Weights of a small model that answers yes/no questions on an image's attributes: 16.4M parameters, encoder layers 10.
Rows from block 4 of the image encoder of a small model that answers yes/no questions on an image's attributes, named by matrix and row number. Rows with one number within an expert belong to one neuron, the router's apart. Each number is 500 + 50 x the weight over its row's rms, rounded and kept within 0 to 999. All counts start at 0. Numbers have three digits each. After the name is the row's rms in percent of the matrix's.
Before each expert's rows are labels from the 100 images, of 14848, where the router gives the expert most weight on average: "responds to" is what is common among them. Only what is clearly more common there than usual is listed. The data: telescope images of galaxies (Galaxy Zoo DECaLS). In brackets: how many of the 100.
# router: router (encoder.blocks.4.mlp.router.weight, 32x192, trained with AdamW), inputs 96-191
# up: expert up (encoder.blocks.4.mlp.up, 32x96x192), inputs 96-191
# down: expert down (encoder.blocks.4.mlp.down, 32x192x96, transposed), outputs 96-191

# expert 30
responds to: edge-on disk: yes (33); roundness: cigar-shaped (29)
router.30 100:525527527492507508538480481507502460457373471480531458524454515464462620448483494591529498437540485578487479498581520554412501472536473360544481520462511583475513374505492482531479514562433595430574460532535417566463533549522499575449520467539540495515432512490550522550507508470450558534
up.0 107:474514466526536501539519477558461458458509548507477503526451567464427453505351489534499473568519525518583485650450503523474503517517521500535580505515489436443493632463431527502496511500610442282571450579537440500562557479558547452416576458503537506559395540499453515503472550424518541435
down.0 111:429511541439479621512528515690561482476498494529469536539573451483514482502610371449430480388516480504436480497495485510500469451509404496443457454527449369491505463467520507493494464521509551460453490530471439465504481545511492482581508414548551485441528522476522549456524560507526572555
up.1 086:456496488485590374545547434489556474434524510482467545399496554503460457460416497623597571461489594556529481528506467515494501472516500547464446470513340509516487485446444492506559455493538549464477525466464520505530457463585546514514408451477449438419509551535583469481637552498491556562
down.1 088:507494364354483516468551499498521587564465488448471559441493477466526447593475486540527539435443505516454443505523472488475493487499471445459468549478413523410563490432546538590510524487466506496538390539586503482546462566479515395594542468483467532601509600513478489488622394494508525488
up.2 109:509507517516487426469501438442513529463459536551541482437481604462527537473532476477580565516549479442521455415485390541466564471484366489511470517515506511574570599449544468541531489566379565464436522476516472530505463561480576482582427510500468570512556577470574500485479483401584448474
down.2 109:416515511489518508512624493534522529582436410512451489510485487589479473531541539494480442459576481533470490483492526446455489496546568485573541471488444464468505543591548488543516509533536507444573550468502440544483485518496580421561399453546540442485430437476553510568494543479473478524

# expert 21
responds to: roundness: cigar-shaped (26)
router.21 099:495465575575476481444474517487494519498435463483448572520505435554495476491512531634533470517504576464528474546485509588435460395632497461471549474444420443546494531407509477541511605469505523479533498520549442461522544511442537635491564559456600524565515441555582433438475590553468509564
up.0 095:549508517499509482523541465481400429499456509434415494501475558469530491570547555511460442529456488588544498540435535465464482540473518451492494488527409512483499487518476493549491567512545489528401633592543496500446470530468460451574455509430485551482478487487571496448459439494650452374
down.0 118:480516532499440515511620467430511505448441495518480479400516452500541476533455437565479538427526516479562389428484467524541623525468441579579527497540493438490565466451497473484481512566550565517438564452587494565464542440484532365486486446554568555509447479535570476508534549530429562498
up.1 102:472502467534474481505451583495451544496468505571393530403518512558457569349565518488478495581537548481484510378527516463490481513543546390467492620520466487383569450512428431531457526576546510488504515522496572581542494416486465540528500560457487464481460543518566479370470500523606528501
down.1 118:518444451474494431482501492494602510410482591594517426463498472539516506493404549533563483544506539535535511460569429442514391473415504489624549526488524498493475490591418454447499558444510534450488573578509448398616365517586571527493525470505512494488533497485458499487646614479443460529
up.2 122:446439471562531461546503511487520461442527464546459582465567516474357468567475503549547543526534542562513508538546555469494495500547459504508548516534522438560500463384556491446493528497464557481463493388540528309536524512557498472498483480428527408509569497549486472411500421501472512561
down.2 120:396403488464443387505517480590507461527529547439538554534477570466456372471530465482523478563534548464449450442515519484400522500524552569533460527513564493487470443489544493520502516420484504575504512474575551554486512511473518400469498525515424438495527595478596473478514449420552494454

# expert 23
responds to: shape: featured or disk (64); edge-on disk: no (51)
router.23 100:549455548461516483480423444525504480468451481468559478564563488507418463476523449411589488415517512424476500507519471505427413335541442526605491508446451555544461538550501553560545541458430535488536455481573551404532479502482424526456485551539509487489588404438549454503534475426439547508
up.0 102:512499465476460559444552525570552504429540493588412448475510403607513523544485387548386462462533469535452497408522525567500523511532544478528566570511507559457445491471539561471543506536562443452488566486552559405359538511499443559561453521543500569452534494485482485418465531492455501538
down.0 095:482426437537504470542496525452485499570487437524551564402484573487463568516478458500520588385534599373510613536479526479511432574539487517598427513523513595533528542497499467465408552445536546446565503376537513434509593513423510503581518431505505518551502464448562451466426523516475516508
up.1 070:568426432449522562514476485577460535488533479470462537458458464450575589411536472583400512537503555483450542551538450487411478533450521415434468528537469550536553460576508476545444488528467482500506592548487520510497420531502622554597574427464561488371458542500535468529496535512491503490
down.1 048:502456548512494506422543526513419617512513490467540525443510517505540472448506402484523429447426393423538463474514495576494523528468483547381529438560463572482504556507580465456480532532510545462552590499494490465560515564575502529492492536532475530452457461449320542518610528612472542496
up.2 120:490490434549528494457433448452514458488407546501458511375517528574508458622425434472604535452560491439416586511516495450420452579633462416536428489480506467564472527407542611501566541431491539437473483518501534420643556491554516412424513500497586494469525476518476442435501527467496466499
down.2 120:546508507494473423483450478562457586503522485435523574442489458550499405448483529482436461533520514534486474531636559489488521509589496486539384514566476493550529474536465480461484522520529523419417516459487502559593513542543527458468564496405542538513526546454593453443474499443541476432

# expert 16
responds to: shape: star or artifact (36)
router.16 109:577558403427597487397564466497368445535542489472524502553503542444531586455548482518506630413483467444457474429534530566416569527579486465548496500566456555448476482484465492661493455525540562503519441375468560493528604491513495464548537493582523501517439517550587411545509581434573526452
up.0 086:437546498576442552498551426573487516455515538493525476461448466509420495537524425454397533469555483386540588473547500424473498476427525538536496556554523393439501569619530514482533480433477494413543577523479543463462539522505457531539598483509403431464487469449470489479433514460419534462
down.0 065:486376546465503371485478502447416589504529487488508554448433476564488458504567441466516514551576562477499432582591428511424522504539509456428473546566461484515485520442526534496479491511438451566456518469545481520529523510521508551559573450429546476475533377461537423441551438450469480450
up.1 106:478597560423540593474517574519564566469542537535587502433590523527429451538455556514498480424530560582587558523495416449452497494504454541489492541523366526504465444516547461462539555445476497444512526419516583502553503505463531469549466371500457572477337437593657559520524517544548514533
down.1 114:499457560560440442620475528483529486464499456440460510594519487522523522522457531479463562501532411473479511472513503466529547497568495509438327469525520509545500546423532445561448515439594499537528475545454507445553516506503470474412517455505398496535527433536583569578492461534400570508
up.2 107:534553512510558526447468520541528504474498505593516542505511574524464502508478563411535604486551462515524506557500413446456480496462493515425467504419471500575380447502479523423526470508448428508548492487482498520440496572544426470514693436508533507590523537533450477530498533549507545517
down.2 113:371435440508593462496492484519434488549565429501513588498512542487499528480520447432624405521505501403516550572496563476453576545441419485515518483575596492455601537496493450503547537477512494524517539474515499492558525542568418532451405538482485497478397488481480513424585517475464508459

# expert 8
responds to: shape: star or artifact (36)
router.8 093:551481513467505507471531468492551475506444501436472545545467417506480508496545385531527441413492580531456468420547464460503451452503520401494580456508452482431484519488629479565473607447523588489548474506531405478424494491552481563431486466457455492468416503447501464543455521447427390563
up.0 099:486500513509498467489515448471466461501534499556433403466486512553547464507604426493441491521520499496459517464500488536549464570427475484450545500523589467559559577522462467531497455508457440395479561497487479477593500580446504458458591467498536460447591381552512495558495497535471460493
down.0 104:499549546492558576389420450441556551489499478456508506511488412555549586408514512386481493561488525515532515513485469468441513617482517440464462473505503408520465371610485450374530538403494513500362530545520516543503476381433498502527495482457424427411520514422506475469502560515584507407
up.1 092:514464523552401491587574501495570496500540572495562451454485650467558505585477496572463524432525451488475514525479479420429461500477497522503468565516458450433540506548466516603497535503449543509509533421533543435437452467447507405546656490418473475401458483427504470568547514584538470475
down.1 081:436583533505459512429496571518517571518581445513430530400457357379526541597413544540378434526504445528458546509531495505487477534453429446600449511467564409486538509479489426533567494496559486441528640393456468473510569560513561468494569538490517503452502472493421490508550569474396521526
up.2 100:451556583463478531508493512533530537399582544517485491509519470542482555477496472504507570540408498533498418380480479423547437592424439534473408560561467471447583533480337529449508533504478553481527541552528512540481512521426468520580475534483580529440528557550526532543510412630512518471
down.2 089:488465462534478501574541484472484578438497458542509454479547477605562595549539446447484494416511465524507431427555478602449522420490518469446550517473512473580477417466480436456535553439450538487532514468439504541481444470482533503513562609519438536532591465465493496503502465510545486500

# expert 19
responds to: shape: featured or disk (62); edge-on disk: no (59); spiral arms: yes (52)
router.19 105:493529408513491474441451534523464444553364488417455518527577474477457473528553449522548554565441509517399490512577477516373531397496471470566507537510457555524555445540468476506561517512523557468389458501461434476529519493391522615456476485473598482550496490589550410508526497504515475523
up.0 099:464373494584538503487504468479424537573422517417436586508462397473474489558469550482519541489521478583485482614446478505463481493520448552407559530487570491459496511513427434533569449498568518502483595466535442474439507526502514519511460504445535519427480452485626442526465510557489463545
down.0 090:500448482398444559515491499472488540505407560503579458379400516638541598458493443494542516484491556507514432437638502466520485504573565556555456451493533488454475496524557497539556458492614487393474460448618550409498557629534520410462470536463497455565560518515494586469453385502484473482
up.1 100:464445511475511510490495515529504466499547542406594530466464408490472461451598479577490461487565497476490512445458473488584478510481493572450477494485526525537468484410431513544551454559479517470509475527494498463447533468527565584464494446626433456472541441546415499469473580645582538537
down.1 102:485470481499376489578533494513445470647414504518476504518536527611464514527497334460505438548517459460392423479500561506463422518528481454501517421547549482456485514443461434526508479517443494511512547499603527389605415420510509546532525463551474569545477463502477462523523478527496500563
up.2 100:564391448606469484536565492448450552528553531515409527517491499577533600522465547421501538537488461416604465378512490510455502447499509513511586512517503487471505466428507555523459465561550560516519500463477561523528469516466470504535400414537480508478462454501480506530546499507506570474
down.2 097:537396462595517470495443510450508470521505434459423541448478573552446552480524485591542533572503441423524559510551564531509507542541512490365505442571543545477461429552491533400562536468485508516460555512551624589576457501515568500511531517488466450573490466537550486463463535441473473472

# expert 15
responds to: edge-on disk: no (50); spiral arms: yes (44); bulge size: small (28)
router.15 098:507455502488503396414416500550435448442514443433513506518506517515525610473474454513510398477443531448451463549598469598460545476529539516596577510536451482529530447418465431474546521408493495410525497600497462427544468425505521540534386519583594478588518445474490433507446532465551461537
up.0 107:431501499487484429491494481591437454504436611507477461471470499480466517524517471539492514422503453499425562552478464495554470467534529501462494573440446485564444512560484499543486474463519521439505525451510458415407466569509544434553493520552580536460463513524499465523501475506547490476
down.0 103:520550497472477478562465583437483513539541527481527489380392512547579592480562459516494500539626573571399513567525463429452483446517429561511534458506506464484499575464482473449571483484502474394518610502441373429507377502516488526492605537507563410533530454453532525636418497645442479540
up.1 100:500502488454530459576633500508518507488539523454569447470490497550444455518565376446520485443523497420520508526506588447481541447466462472484467521546530583518496515597550488458478484508583512517504532458448374445511497503397495444619553462618437531498515480389535558516538573493541614472
down.1 105:496523549519449497485516526465556514478397458525485510439512555518571562439477528525430556516481538584491510528456563417399382485490495497518484490455458427466461477562556505488537512446355573442589605533519484480436518538457490502440575469462462458515445527565492450525598575419503518556
up.2 070:519511487529543540403570472497572520544461519431525561493546599514485527495494471519466449530513484528459496507416528407525454551411489566518493586469547460428498467501527505516414487534566474600483490446472463500488506511473421458525553498554468530311450592504546520505606465541505457496
down.2 070:480436496461455536587463425522484512473561487522450443471457509651455505456565604445461527500445552445516565410599584502406456520507507577531521490519518455505426509486527561472506394545526568568504556550508490442560444581522484434521482476554419472514532410456608484614444503564376486479

# expert 17
responds to: shape: featured or disk (60); edge-on disk: no (55); spiral arms: yes (48)
router.17 094:538530492613487526391442463487460420539411404479470485487541486487497558446534404534534488455512497449532515533610451486404488475479504463553495444475484554515528494502516554542460488576507458536491532535510497385535511451521542561487494508500478461602554490507640425509492553483438450558
up.0 092:485447465545496520603492469635416486501515551519419498531405480499494598441479448464403495518504435443383516463527438472442478567406528545475539531418546561497557486471492444448591485535585518534399545538513467534494503609476541501408553577526465506362520521542535431518510496473547472372
down.0 098:551510425492497559451473535499548519452581501483487503526449495480389504502488553562440551538413521525478576547608503440471510497445455487504453569486514583479547490433377553537503513493452496581528540482553478523515519437490447520555464517523474523531538502508572499519463504471532515398
up.1 098:520509463535550521475516508536486530570448553428487553450484514489558504467503548571493596589441510555512427446437565490380528606442545591512376547553459510470488530465366475595410532501495474463479470502458517470510478576530476470468456467610501503478402544520486500506437433495515496460
down.1 095:520544430513490446439496521469494533462615555452554447478439505490534574496502512582507565551532486478507445456489356508505449533513516382472502521539672503495630464476480545534513459425405475450444585460515582535538496494419513500506528446505568451469573489457494528528519403545493496479
up.2 099:418463472523513574578479513448470539575487532505497464474481572495504549388498521456480458518607542569579500440478489513387422447539471552445462522555516515486384483434424471491440461474523620491375480545554513480522510456538525549378391471422581427479535505498438523443508523549536459471
down.2 086:411399465493453514446523490654457497567508468482495524407429521393566531460520394486497477505383526454523513496463593533548498456538402485453533524580511473520468570599516555523470570460473538495529571549446552464450433594467548586499467580520511486471383549540562561463496456519411505500