config = dict(
    train_examples=44167,
    encoder_patch_size=[4, 4],
    fusion_encoder_fused_qkv=True,
    fusion_encoder_expert_mlp_ratio=0.25,
    fusion_encoder_shared_expert=True,
    fusion_encoder_positions='sincos',
    residual_init='zero_last',
    optimizer='normuon',
    orthogonalizer='newton_schulz_5',
    cautious_weight_decay=True,
    epochs=80.0,
)
Rows from block 5 of the image encoder of a small model that answers yes/no questions on an image's attributes, named by matrix and row number. Rows with one number within an expert belong to one neuron, the router's apart. Each number is 128 + 32 x the weight over its row's rms, rounded and kept within 0 to 255. All counts start at 0. Numbers have three digits each.
After each expert's rows are labels from the 100 images, of 14848, where the router gives the expert most weight on average: "colour at peak" is the nearest of a few named colours to the mean colour under the peak. Only what is clearly more common there than usual is listed. The data: telescope images of galaxies (Galaxy Zoo DECaLS). In brackets: how many of the 100.
# router: router (encoder.blocks.5.mlp.router.weight, 32x192, trained with AdamW), inputs 128-191
# up: expert up (encoder.blocks.5.mlp.up, 32x96x192), inputs 128-191
# down: expert down (encoder.blocks.5.mlp.down, 32x192x96, transposed), outputs 128-191

# expert 19
router.19:143143100150163174120108059130099133164080145132065113114119114082153130129128122162156140161077131119129075107128109151171137161113172089084148179102161145163038141160076172148095147098144124
up.0:112054161092040180162166145085150091103141151099114133087165082151070150134166140108158133123189088140159123179149148084138155132084179109094115143119151105176131184111132135077146060188157117
down.0:064164129110173152138136114154105115120180123132081137145091148123124122128169134162088129101165061147176169185095082134172117146120144141128064092179144132138091096142180165078137128103186147
colour at peak: brown (45)

# expert 21
router.21:115142109116191125117075109147130126161155142100127091125149120092108144129118157103125072054118157136112117108130154148135136094120148121109173152171182138129128145117146094143143117125098129
up.0:153096171116097120087172118088135186233166145148104136120137136143140119103089153143106142169165112120117150082125097144124128087111110108087079123096056086119113162107076187097152126132108146
down.0:110121136082151138110125105127103120109124133144142124142132086178149124107145165160113084135125043192132229113104095135149096120174118135099097127194140136114111148119175077157091083151164147
colour at peak: brown (49)

# expert 10
router.10:159148075087170145153083082154073177106073102109122140138132097127129159077150175147131054136184148144106110134180146141182163115155120116105130142126099173110141103133063170145135146063125156
up.0:072132073030092103118165087099174118178130108127167155163180101161136067190143092076125165139110168141109105144141177110155087062136138137076122163151146126133114154134138142104090129122143084
down.0:165150164156093154159156100076127121098112119211146158161124170081100107163115119171130124125105190144124055105158087128053096114171167132176157116119169113158144133127066113160157172146110124
colour at peak: grey (52); brown (37)

# expert 31
router.31:100152090086121190080093093101140130223084137151079135113109144130115113132136109120103113094094136074130103094092147142076134133167125142090142133158113140107073196090095101129147118062155155
up.0:157112160072131093131154135119083136087115184148076129110091094135109181103155109052170104142134104149096140098135162150131128069170194144064140209145149109114085116138153149159069129078150126
down.0:103106117164076108131124087086176081208105138117119141110106129098134109095058159097114121159115131163137121148091157103104115103136159106079122151133102039122123165173117132160095072191147142
colour at peak: brown (76)

# expert 13
router.13:131128103125113152131114078116062167192120161105129134094140076113127101118146191073143111123146131143057089136137191158134156134114159126111139097150054147087108180163100108145151115079140128
up.0:147172125135160140127090106129114108110171120140158161056106151107123127074133085187106122125162073137188195099076086063152079153155102137136130132145154053121110141078117138103126140022172110
down.0:130180140152196103103080120140124078152107096114103126103111161110144137180182139205149126150128134143141158079148138070118146156084076172123159196058137154127147160106135176181146125097100100
colour at peak: grey (37)

# expert 8
router.8:187092128122143210119078053130051135140087143124082102126177166116040134082075170187154167065149156132116127177135091182093068149109134080117147098099127072112052124158069124120152141133125138
up.0:129113134070110076141052082103088140141119162124165100135117151227150142150094153148091126116097134153171160100208165149084118051094097147105102150132053086172151139175100137077131177190121122
down.0:177119076085141109106112131126115130125149149129162111183198153100104125082164171123145126135098219130142142093042124078133096138124144151106104125138130092100099136102168105177114161129063162
colour at peak: brown (32)

# expert 3
router.3:140135097145140122116069079118057141124106146083114102122147164130100092158147121139150121109146081166083124125081146136159137134103139122109120138086179154063076153172105173139242060113152133
up.0:127104141122153160116100148149105155132150209185111113128124077083126156126145136113102091151162118133152152103132128198139059109138113099088117139112119113150092125156135076178133101125131102
down.0:085112197105171129062151187105136128130100151126122129137105163114061170128145196088171138087128118073120115115081127123141118080138079130139148124095141098157153138140157163135123135085065190
colour at peak: brown (53); grey (46)

# expert 9
router.9:151095079156149191097080106085084154128136140109112136111145134167118152087123087133185081130178150108094103128112110179152126154155113084087167173161141130116088138161147130142129118068103198
up.0:132131131118181147092131129124149158092186057107179173131128090145117081090160103133133166156126096096145068120159114147110113122098064105162145054142159143165168178137122132128135107118193105
down.0:128154155148098163075152073033103101174065129094118146176124097193188147123159151090180179138116089119112076152137128100143145143122147150140113150112129081124178120130134149136034106106118143
colour at peak: brown (77)