{"train_examples": 44167, "color_jitter": 0.2, "questions_per_image": 8, "encoder_norm_position": "pre", "encoder_parallel_block": false, "encoder_positions": "rope", "fusion_encoder_qk_norm": false, "fusion_encoder_inner_norm": false, "fusion_encoder_expert_mlp_ratio": 0.25, "muon_scale": "original", "steps": 13800, "lr_schedule": "linear"}
Rows from block 3 of the image encoder of a small model that answers yes/no questions on an image's attributes, named by matrix and row number. Rows with one number within an expert belong to one neuron, the router's apart. Each number is 128 + 32 x the weight over its row's rms, rounded and kept within 0 to 255. All counts start at 0.
After each expert's rows are labels from the 100 images, of 14848, where the router gives the expert most weight on average: "responds to" is what is common among them. Only what is clearly more common there than usual is listed. The data: telescope images of galaxies (Galaxy Zoo DECaLS). In brackets: how many of the 100, against the usual share in percent.
# router: router (encoder.blocks.3.mlp.router.weight, 32x192, trained with AdamW), inputs 0-63
# up: expert up (encoder.blocks.3.mlp.up, 32x96x192), inputs 0-63
# down: expert down (encoder.blocks.3.mlp.down, 32x192x96, transposed), outputs 0-63

# expert 28
router.28 [155 146 163 163 147 137  84 198 114 126 159  97 159 108 136 136 145  85  86 173  94 147 125 117 120 107 113  75  48 128 117 104 160 117 162 170 158 150  94 122 125  80 136 189 113  90 113 116 157 114 147 112 128 165  77 124 166 106 131 147 132  91 112  98]
up.0 [145 182 131 111 115 147 182 110 114 166 112 154 138  79 142  89 130 130 102 151 108  95  87  90 111 176 118 125 107 206 172 117 118  98 110 112 207  66 155 134 126 184  70 143 131 104 159 115 159 146  85 130 132  94 139 161 144 107 172  56 123  87 123 119]
down.0 [131 119  56 191 137 162 150  80  96 174 123 107  82 125 220 164 154 183 108 145 103 148 144 128 218 104 154 116 131 142 135  99 116 163 130 145  88 102  84 122  94  81 115 181 118 171 106  91  77  82  71 121  69  76 166 126 152 213 153 143  92 157 153 178]
up.1 [125 101  97 130 133  88  45  93 115 158  41  77 158  97 147  97 125 123 114 116 144 144 114 120 148  83 184 130 100 150 162 129 105 110 146 147 123 147 175 107 168 120  93 125 110 163 134 144 168 104 137 165 127 135 139  94 140 144 150 117 139 134 104  95]
down.1 [ 67 153 123 104 152 127 150 107 170 178  84 150 160  92 121  87 127 140 130  80  98 178 145  81 109 115  92  79 201 135  87  98 177 164 136 163 164 101 126 143 105 149 136  70  81  96 119 148 109  80 121 163 138 111 151 139 125  92 103  96 117 199 123 107]
responds to: edge-on disk: yes (32 vs 5.2); roundness: cigar-shaped (31 vs 8.1)

# expert 11
router.11 [ 92 118 172 128 104  69 142 155 196  91 121  98  91 151 125 131 195 133  66  85 159  98 123 192 129 149 140  64 146 129 105 173 101  88 177 127 119 114 169 110 121  90 105 145 144 143 165 192 108  66 117 156  94 186 120  68 178 102 121 112 102 108 166 107]
up.0 [ 98 112  82 146 142 144 111 108  90 123 146  89 176 118 122 109  92 170 173 199 134 116 114 174 114  92  85 131 146 123 133 162 116 166  99 114 154 117 112 159 168 131 123 145 198 140  71 114 142 131 126  31  95 140 135 127  88 115 119 109 110 160  93 129]
down.0 [ 74 172 161 156 104 171 140 111 113 124 136 167 152 132 120  98 169 121 148 143 134 158 135 142 110  96 171 146 112 137 127 130 160 114 116 157  77 182 169 113 159 102 132 114 176  98 161 103 123 105  81 108 117 167 126 153  61 118 111 104 123 156 106 138]
up.1 [130 110 184 134 102 142 117  84 119  92 120 100  96 126 173  93 155  82  99 107  86 124 176 174 178 156 164 137  78  94  93  88 141 148 137 116  81 114 132 139 131 107 113 129  91 111 174 136 158 112  87 162 161 147  84 149 171 159  99  53 115  95 110 105]
down.1 [113 169  67 119 109 155 105 139 159 159 145 101 204 177 137 123 139 128 154 116 104 115 104 174 148 115 173  69 117 127 139 113 113 176 124 170 134 221 137 150 200 177 101  98  59 111 111 126 142 104 121 131  97 109  73 129 162  69  80 151 126  94 137 141]
responds to: shape: star or artifact (36 vs 1.3)

# expert 16
router.16 [166 103 103 108 109 115  69 176 118 117 128 145 140 135 105 156 109 133  56 100 126 120 204 127 125  90 110 146 145 113 100 157 165  85  79  96 132 150  92 191 115  95 103 131 137 140 128  93 175 110 135 122 103 109 145 128 160 130 119  99 164 113 128  49]
up.0 [ 95  78 132 132 130 123 135 143 137  74  49 176 161 128 131 159 128 141  76 171 119  87 120  83  98 145 121 126  29 166 121 102 106 136 108 174 127 106 130 113 113 182 137 157  71 138 139 127 142  92 186 123 142 107 149  42  87 171 171 118 111 139  99 178]
down.0 [130 172  78 105  93 143 147 120  73 144 128 134 118  65 138 160  95 123 128 255 152 120 115 141  86 111  99 208 126 157 179 148  83 108 107 120 105 174 128 171 123  77 112 150  95 142 121 129 106  98 137 125 163 151  96 151  97 126 139 136 157 102 113 117]
up.1 [160 193 146 115 142  64 148 137 153 132 107 125 123 140 122  77 176 156 140 110 119 122 116 186 197 150 154 158 143 129 145 149 122 147 133 151 136 188 141 143 110 118 137 175 142  54 104 125 146  98 134  70  48 114 140 119 165  96 132 227 128 140 115 155]
down.1 [ 67 110 131 135 122 162 116 152 144  99 106 146 152 110 151  90 100 189  99 162  26 121 113 129 176  62 123 166 213 169 171 130  97 122 105 120 146 122 126 145 137 165  77 164  85 107 135 121 141 169 153 129 123  77 179 106 125 138 113 202 143 123 127 133]
responds to: shape: star or artifact (38 vs 1.3)

# expert 12
router.12 [163 209 140 131 123 110 134 169 141 116 153 149 103 151 100 130  93 177 165 201 163 192 154 142 138 144 145 107 112 156  67 102 171 137  90  89 140 133  83 113  79  85 162 154 175 115 110 122 169 126 150 107 103 139 153 114 149 142 136 125 142 127  94  95]
up.0 [105 127 152 157  80  97 182  85 124  57 134 138 112 102 112  60  72 162 161  99  85 120 145 108  99  91  85  88 111  91 151 136 135 141 175 161 243 132 112 111 114 155 113 108 149 130 132 106 131 130 129 109 147 158 131 114 148 125 144  87 152 152 138 121]
down.0 [150  50 139  53 114 108 143 132 163 111 145 188 118 154 130 127 153 149 196 146 192 120  86 151 110 153 100 101 159 171 167 143  96 135 154 175  94 141 144  74 199 200  76 161 117 156  89  86 149 134 136 112 176 139  88  78 151 130 108 186 159 112 150 157]
up.1 [137 145 112 127 107 128 149  82  68  98 139 171 123 161 120 177 145 179 110 186 139 109 159 208 154  71 129 122 101 137 123  90 147 107 128 122 111 160 130 126 170 115 110  90 167 131  50 161 150 143 123 111 123 103 115 160  78 165  69 134 162 150 128 160]
down.1 [145 146 112 116 136 122 173 104  13 115  97 109 101 142 107 128 147 139 142 119 164 180 109 152  94 141 130 113 122  89 136 103 133 114 125 168 175 121 139 140 132 118 147  92 143 130 158  69 162 165 120 105  91 112 135 162 177 115 143  77 121 170 129 188]
responds to: roundness: cigar-shaped (45 vs 8.1); edge-on disk: yes (37 vs 5.2)

# expert 5
router.5 [186 110 117 101 140 131 107 135 141  88 137 152  91  87 174 129 121 177  77 105 169 119 171 129 162 139  97 115 135  88 150 187 166 145 119  59 143 104  86 135 128  87 120 122 166  27 164 118 153  66 100 140 147 126 136 119 153 134 136 165 169 173 145 138]
up.0 [131  88 114 155 153 158 100  50 141 114 141  88 183 168 156 168  81 114 130 170 131 153 108 132 170 133 142 154 105 127 139  70  80 127 124 162  94  89 145 162 166 152 153  79 116 176 132 112 113 107  78 170 140 180 110 145  94 120  95 169 116 148 155 124]
down.0 [100  89  82 143 125 209 162 156 140 102 146 186 159  82 124 146 161 135 102 156 132 167 140 144 113 173 121 189 164 131 140 138  84  48 131 126 108 115  95 177 115 137 131 118 195 145 117 153 129 131 114  88 201  78 146 112 138 155 137 141 133 111 123  92]
up.1 [ 99  93 123 149 150 171 154 129 122 143  96 140 139 137 157 143 134  91  95 150 108 134 149 194 108 152  58 112 120 119  73 136 135 162 182 106  70 129 192 131 140 151 126 107 130 148 188 149 163 138 178 142 116 164 123  73 116 113 137 141  77 103 151 115]
down.1 [166 107 185 100 106 100 140  96 149 169 107  43 157 199 138  66 132  93 140 102  73 114 118 100 130 190  66 162 138 119 149 115 119 172 188 210 175  77 167 123 163 198 133 129 151 108 164 125 157 127 135 156 144 140 150 126 136 116 112 107 101 189 127 109]
responds to: shape: featured or disk (69 vs 30.5); edge-on disk: yes (27 vs 5.2)

# expert 25
router.25 [186 114 125 115 143 139 132 180 132 166  78 141 161 172 192 106 127 108  93 140 157  79 173  85 121 113 153 132 135 146  95 132 116 122 128  84 151  97 114 143 116 152 110 112 152  97 154  78 163 112 109 141 116 150 163 131 182 111 159 118 105 114 156  67]
up.0 [ 78 149 139  85  80 115 151  78  51  98 140 128  84 135 163 142  42 134 117 131 156  66 160 140 175 149  80 126 212 111 153 130  83 182  96  88  97 106 137 198 155  97 160 128  99 125 126 159 117 137 112 153  94 121 154 157 109  93  89 130  90 141 191 157]
down.0 [181 114 124 159  72 101 160  86 151  90 173 189 124 138 106 126  81 124  99 106 127 143  62  85  98 114  98 142 157 106  95 203 195 125 124 150 123 125  95 107 110 171  91 127 108 107  65 107 138  89 119  69 122 132 121 155  71  88 202 108 152 167 132 132]
up.1 [139 128 135 184 110 102 126 180 149 136 153 136 133 173 204 151 168 119 179  92 199  94 138 115 148  92  96 131 139  74 161 162 172 126 126 134  90 110 133 129 144  94 138  93 169 125 123 141 175 126 119 187 184 122 121  68 108 123 155 110 140 135  97  66]
down.1 [ 82 142  89 112 159  94 105 190 123 147 207 141 145 187 134 180 139 115 137 100 155 105 174 108 134 152 158 150 120 102 110 138 115  97 107 150 127 137 163 146 163  93 136 111 103 171  91  76 119 109 122 148 105 143 119  75 141  73 133 128 103 100 170 121]
responds to: shape: featured or disk (71 vs 30.5); edge-on disk: yes (59 vs 5.2); roundness: cigar-shaped (27 vs 8.1)

# expert 9
router.9 [172 154 130 153 144 114 115 139 144 132 167 124  86 103 130 130 100 159 124 149 126 102 165 156 171  95 107 135 140 124 107 157 152 105 115 118 154 165 114  78 114  81  84 139 139  98 128 122 134 162 149 125  98 152 168 130 102  77  91 139 147  96 162 168]
up.0 [108 119 150 166  98 151 151 101 118 160 105 138  97 192 150 130 165 129 115 137 113 150 156 139 143 118 127  83  97  70 107 140 149 153  96 120 148 110 142 132 147 134 144 160 106 156 127 141 184 135  99 140 140 115 162 112  84 153 115 157 146 149 153 183]
down.0 [137 121  60 130  90  79 110 134 215 150  58 132 133 157 120 182 122 134 217 125 126 130 102 154 166 134 126 165 104 125 123  84  72 127 137 107 112 150 144 141 168 118 124 160 141 113  83 173  69 104 115 157 136 131 128 123  76 110 143 138 175 169 138 146]
up.1 [ 97 128 151 147 129 119 153 127 175 112  97 128 159 174  76 109 121  97 105 165 174  93 144  78 168 160  92 107 124 137 154 146 159 117 138  87 130 119 135 153 118 166 130 122 114 125 114 172  17 136 153  82  85 100  86  79 157 196 159 123 103 213 164 144]
down.1 [113 119 112 161 183 115 135 115 161 162 117 100 104 144 134  95 125 160  68 158  69 126  89 167 160 111 167 142 104 132 134 182  54 113 110 129 149 161 114 102  16 159  71  98  72 136 113 113 108  97 140 178 184 120  98 148 127 148 124 115 107 163 171 137]
responds to: edge-on disk: yes (32 vs 5.2); roundness: cigar-shaped (29 vs 8.1)

# expert 22
router.22 [216 121 145  96 117 136  70 125  77 121 141 153 169  89 122 163 102 183  61 206 112 188 222 143 133 151 105  96 108 121 120  83 131 107 139 116 162 144 175  81 167 146 127 121 168 135 131  77 136 151 113 101  78  93 130 117 126  52 133 157 111  99 146 122]
up.0 [140 115 113 158  79 137 116 148 107 171 132 108 105  78 178 142 107 160  95 116 103 127  94 187 134 147 158 123 134 105 140 148 116 158 118 115 204 115 120  86  82 141 188  51 160 161 136 104  83 132 157 148 211 107  99 119 137 118  78 132 158 161 149 147]
down.0 [127 123 202 176 132  96  72 131 166 148 139  77 128 173 112 162 132 129 111 134 150 180 146 116  97  96 155 147 100 102 156 131  97 167  46 151 148  39  77 106 123 135 156 141 169 128 146 150  97 116 180  82 119  77 108  82 112 144 136 159 142 137 166 113]
up.1 [180 141 134 158 157 146 131 130 117 146 137  95 183 153 123 124  85 160 124 150 134  97 119 112 167  56 100 107 144 118 131 140  88 132  92 142 145 118 134 175 118 160 159 122  98 153 117 132 147 114 161  92 153 131  84 117 107  90 131 168  65  74 143 163]
down.1 [108  90  84  92 140  91  61 136 128  91 111 134 114 127 139  81 100 156 114 181 134 101 138 101 104  79 138 166  81 125 163 106 112 119 168 149 116 146 145 143 177  94 156 139  88 144  73 118 145 105 136 161 168 129 141 136 148  93  73 144 146 154 123  98]
responds to: shape: featured or disk (63 vs 30.5); edge-on disk: yes (35 vs 5.2)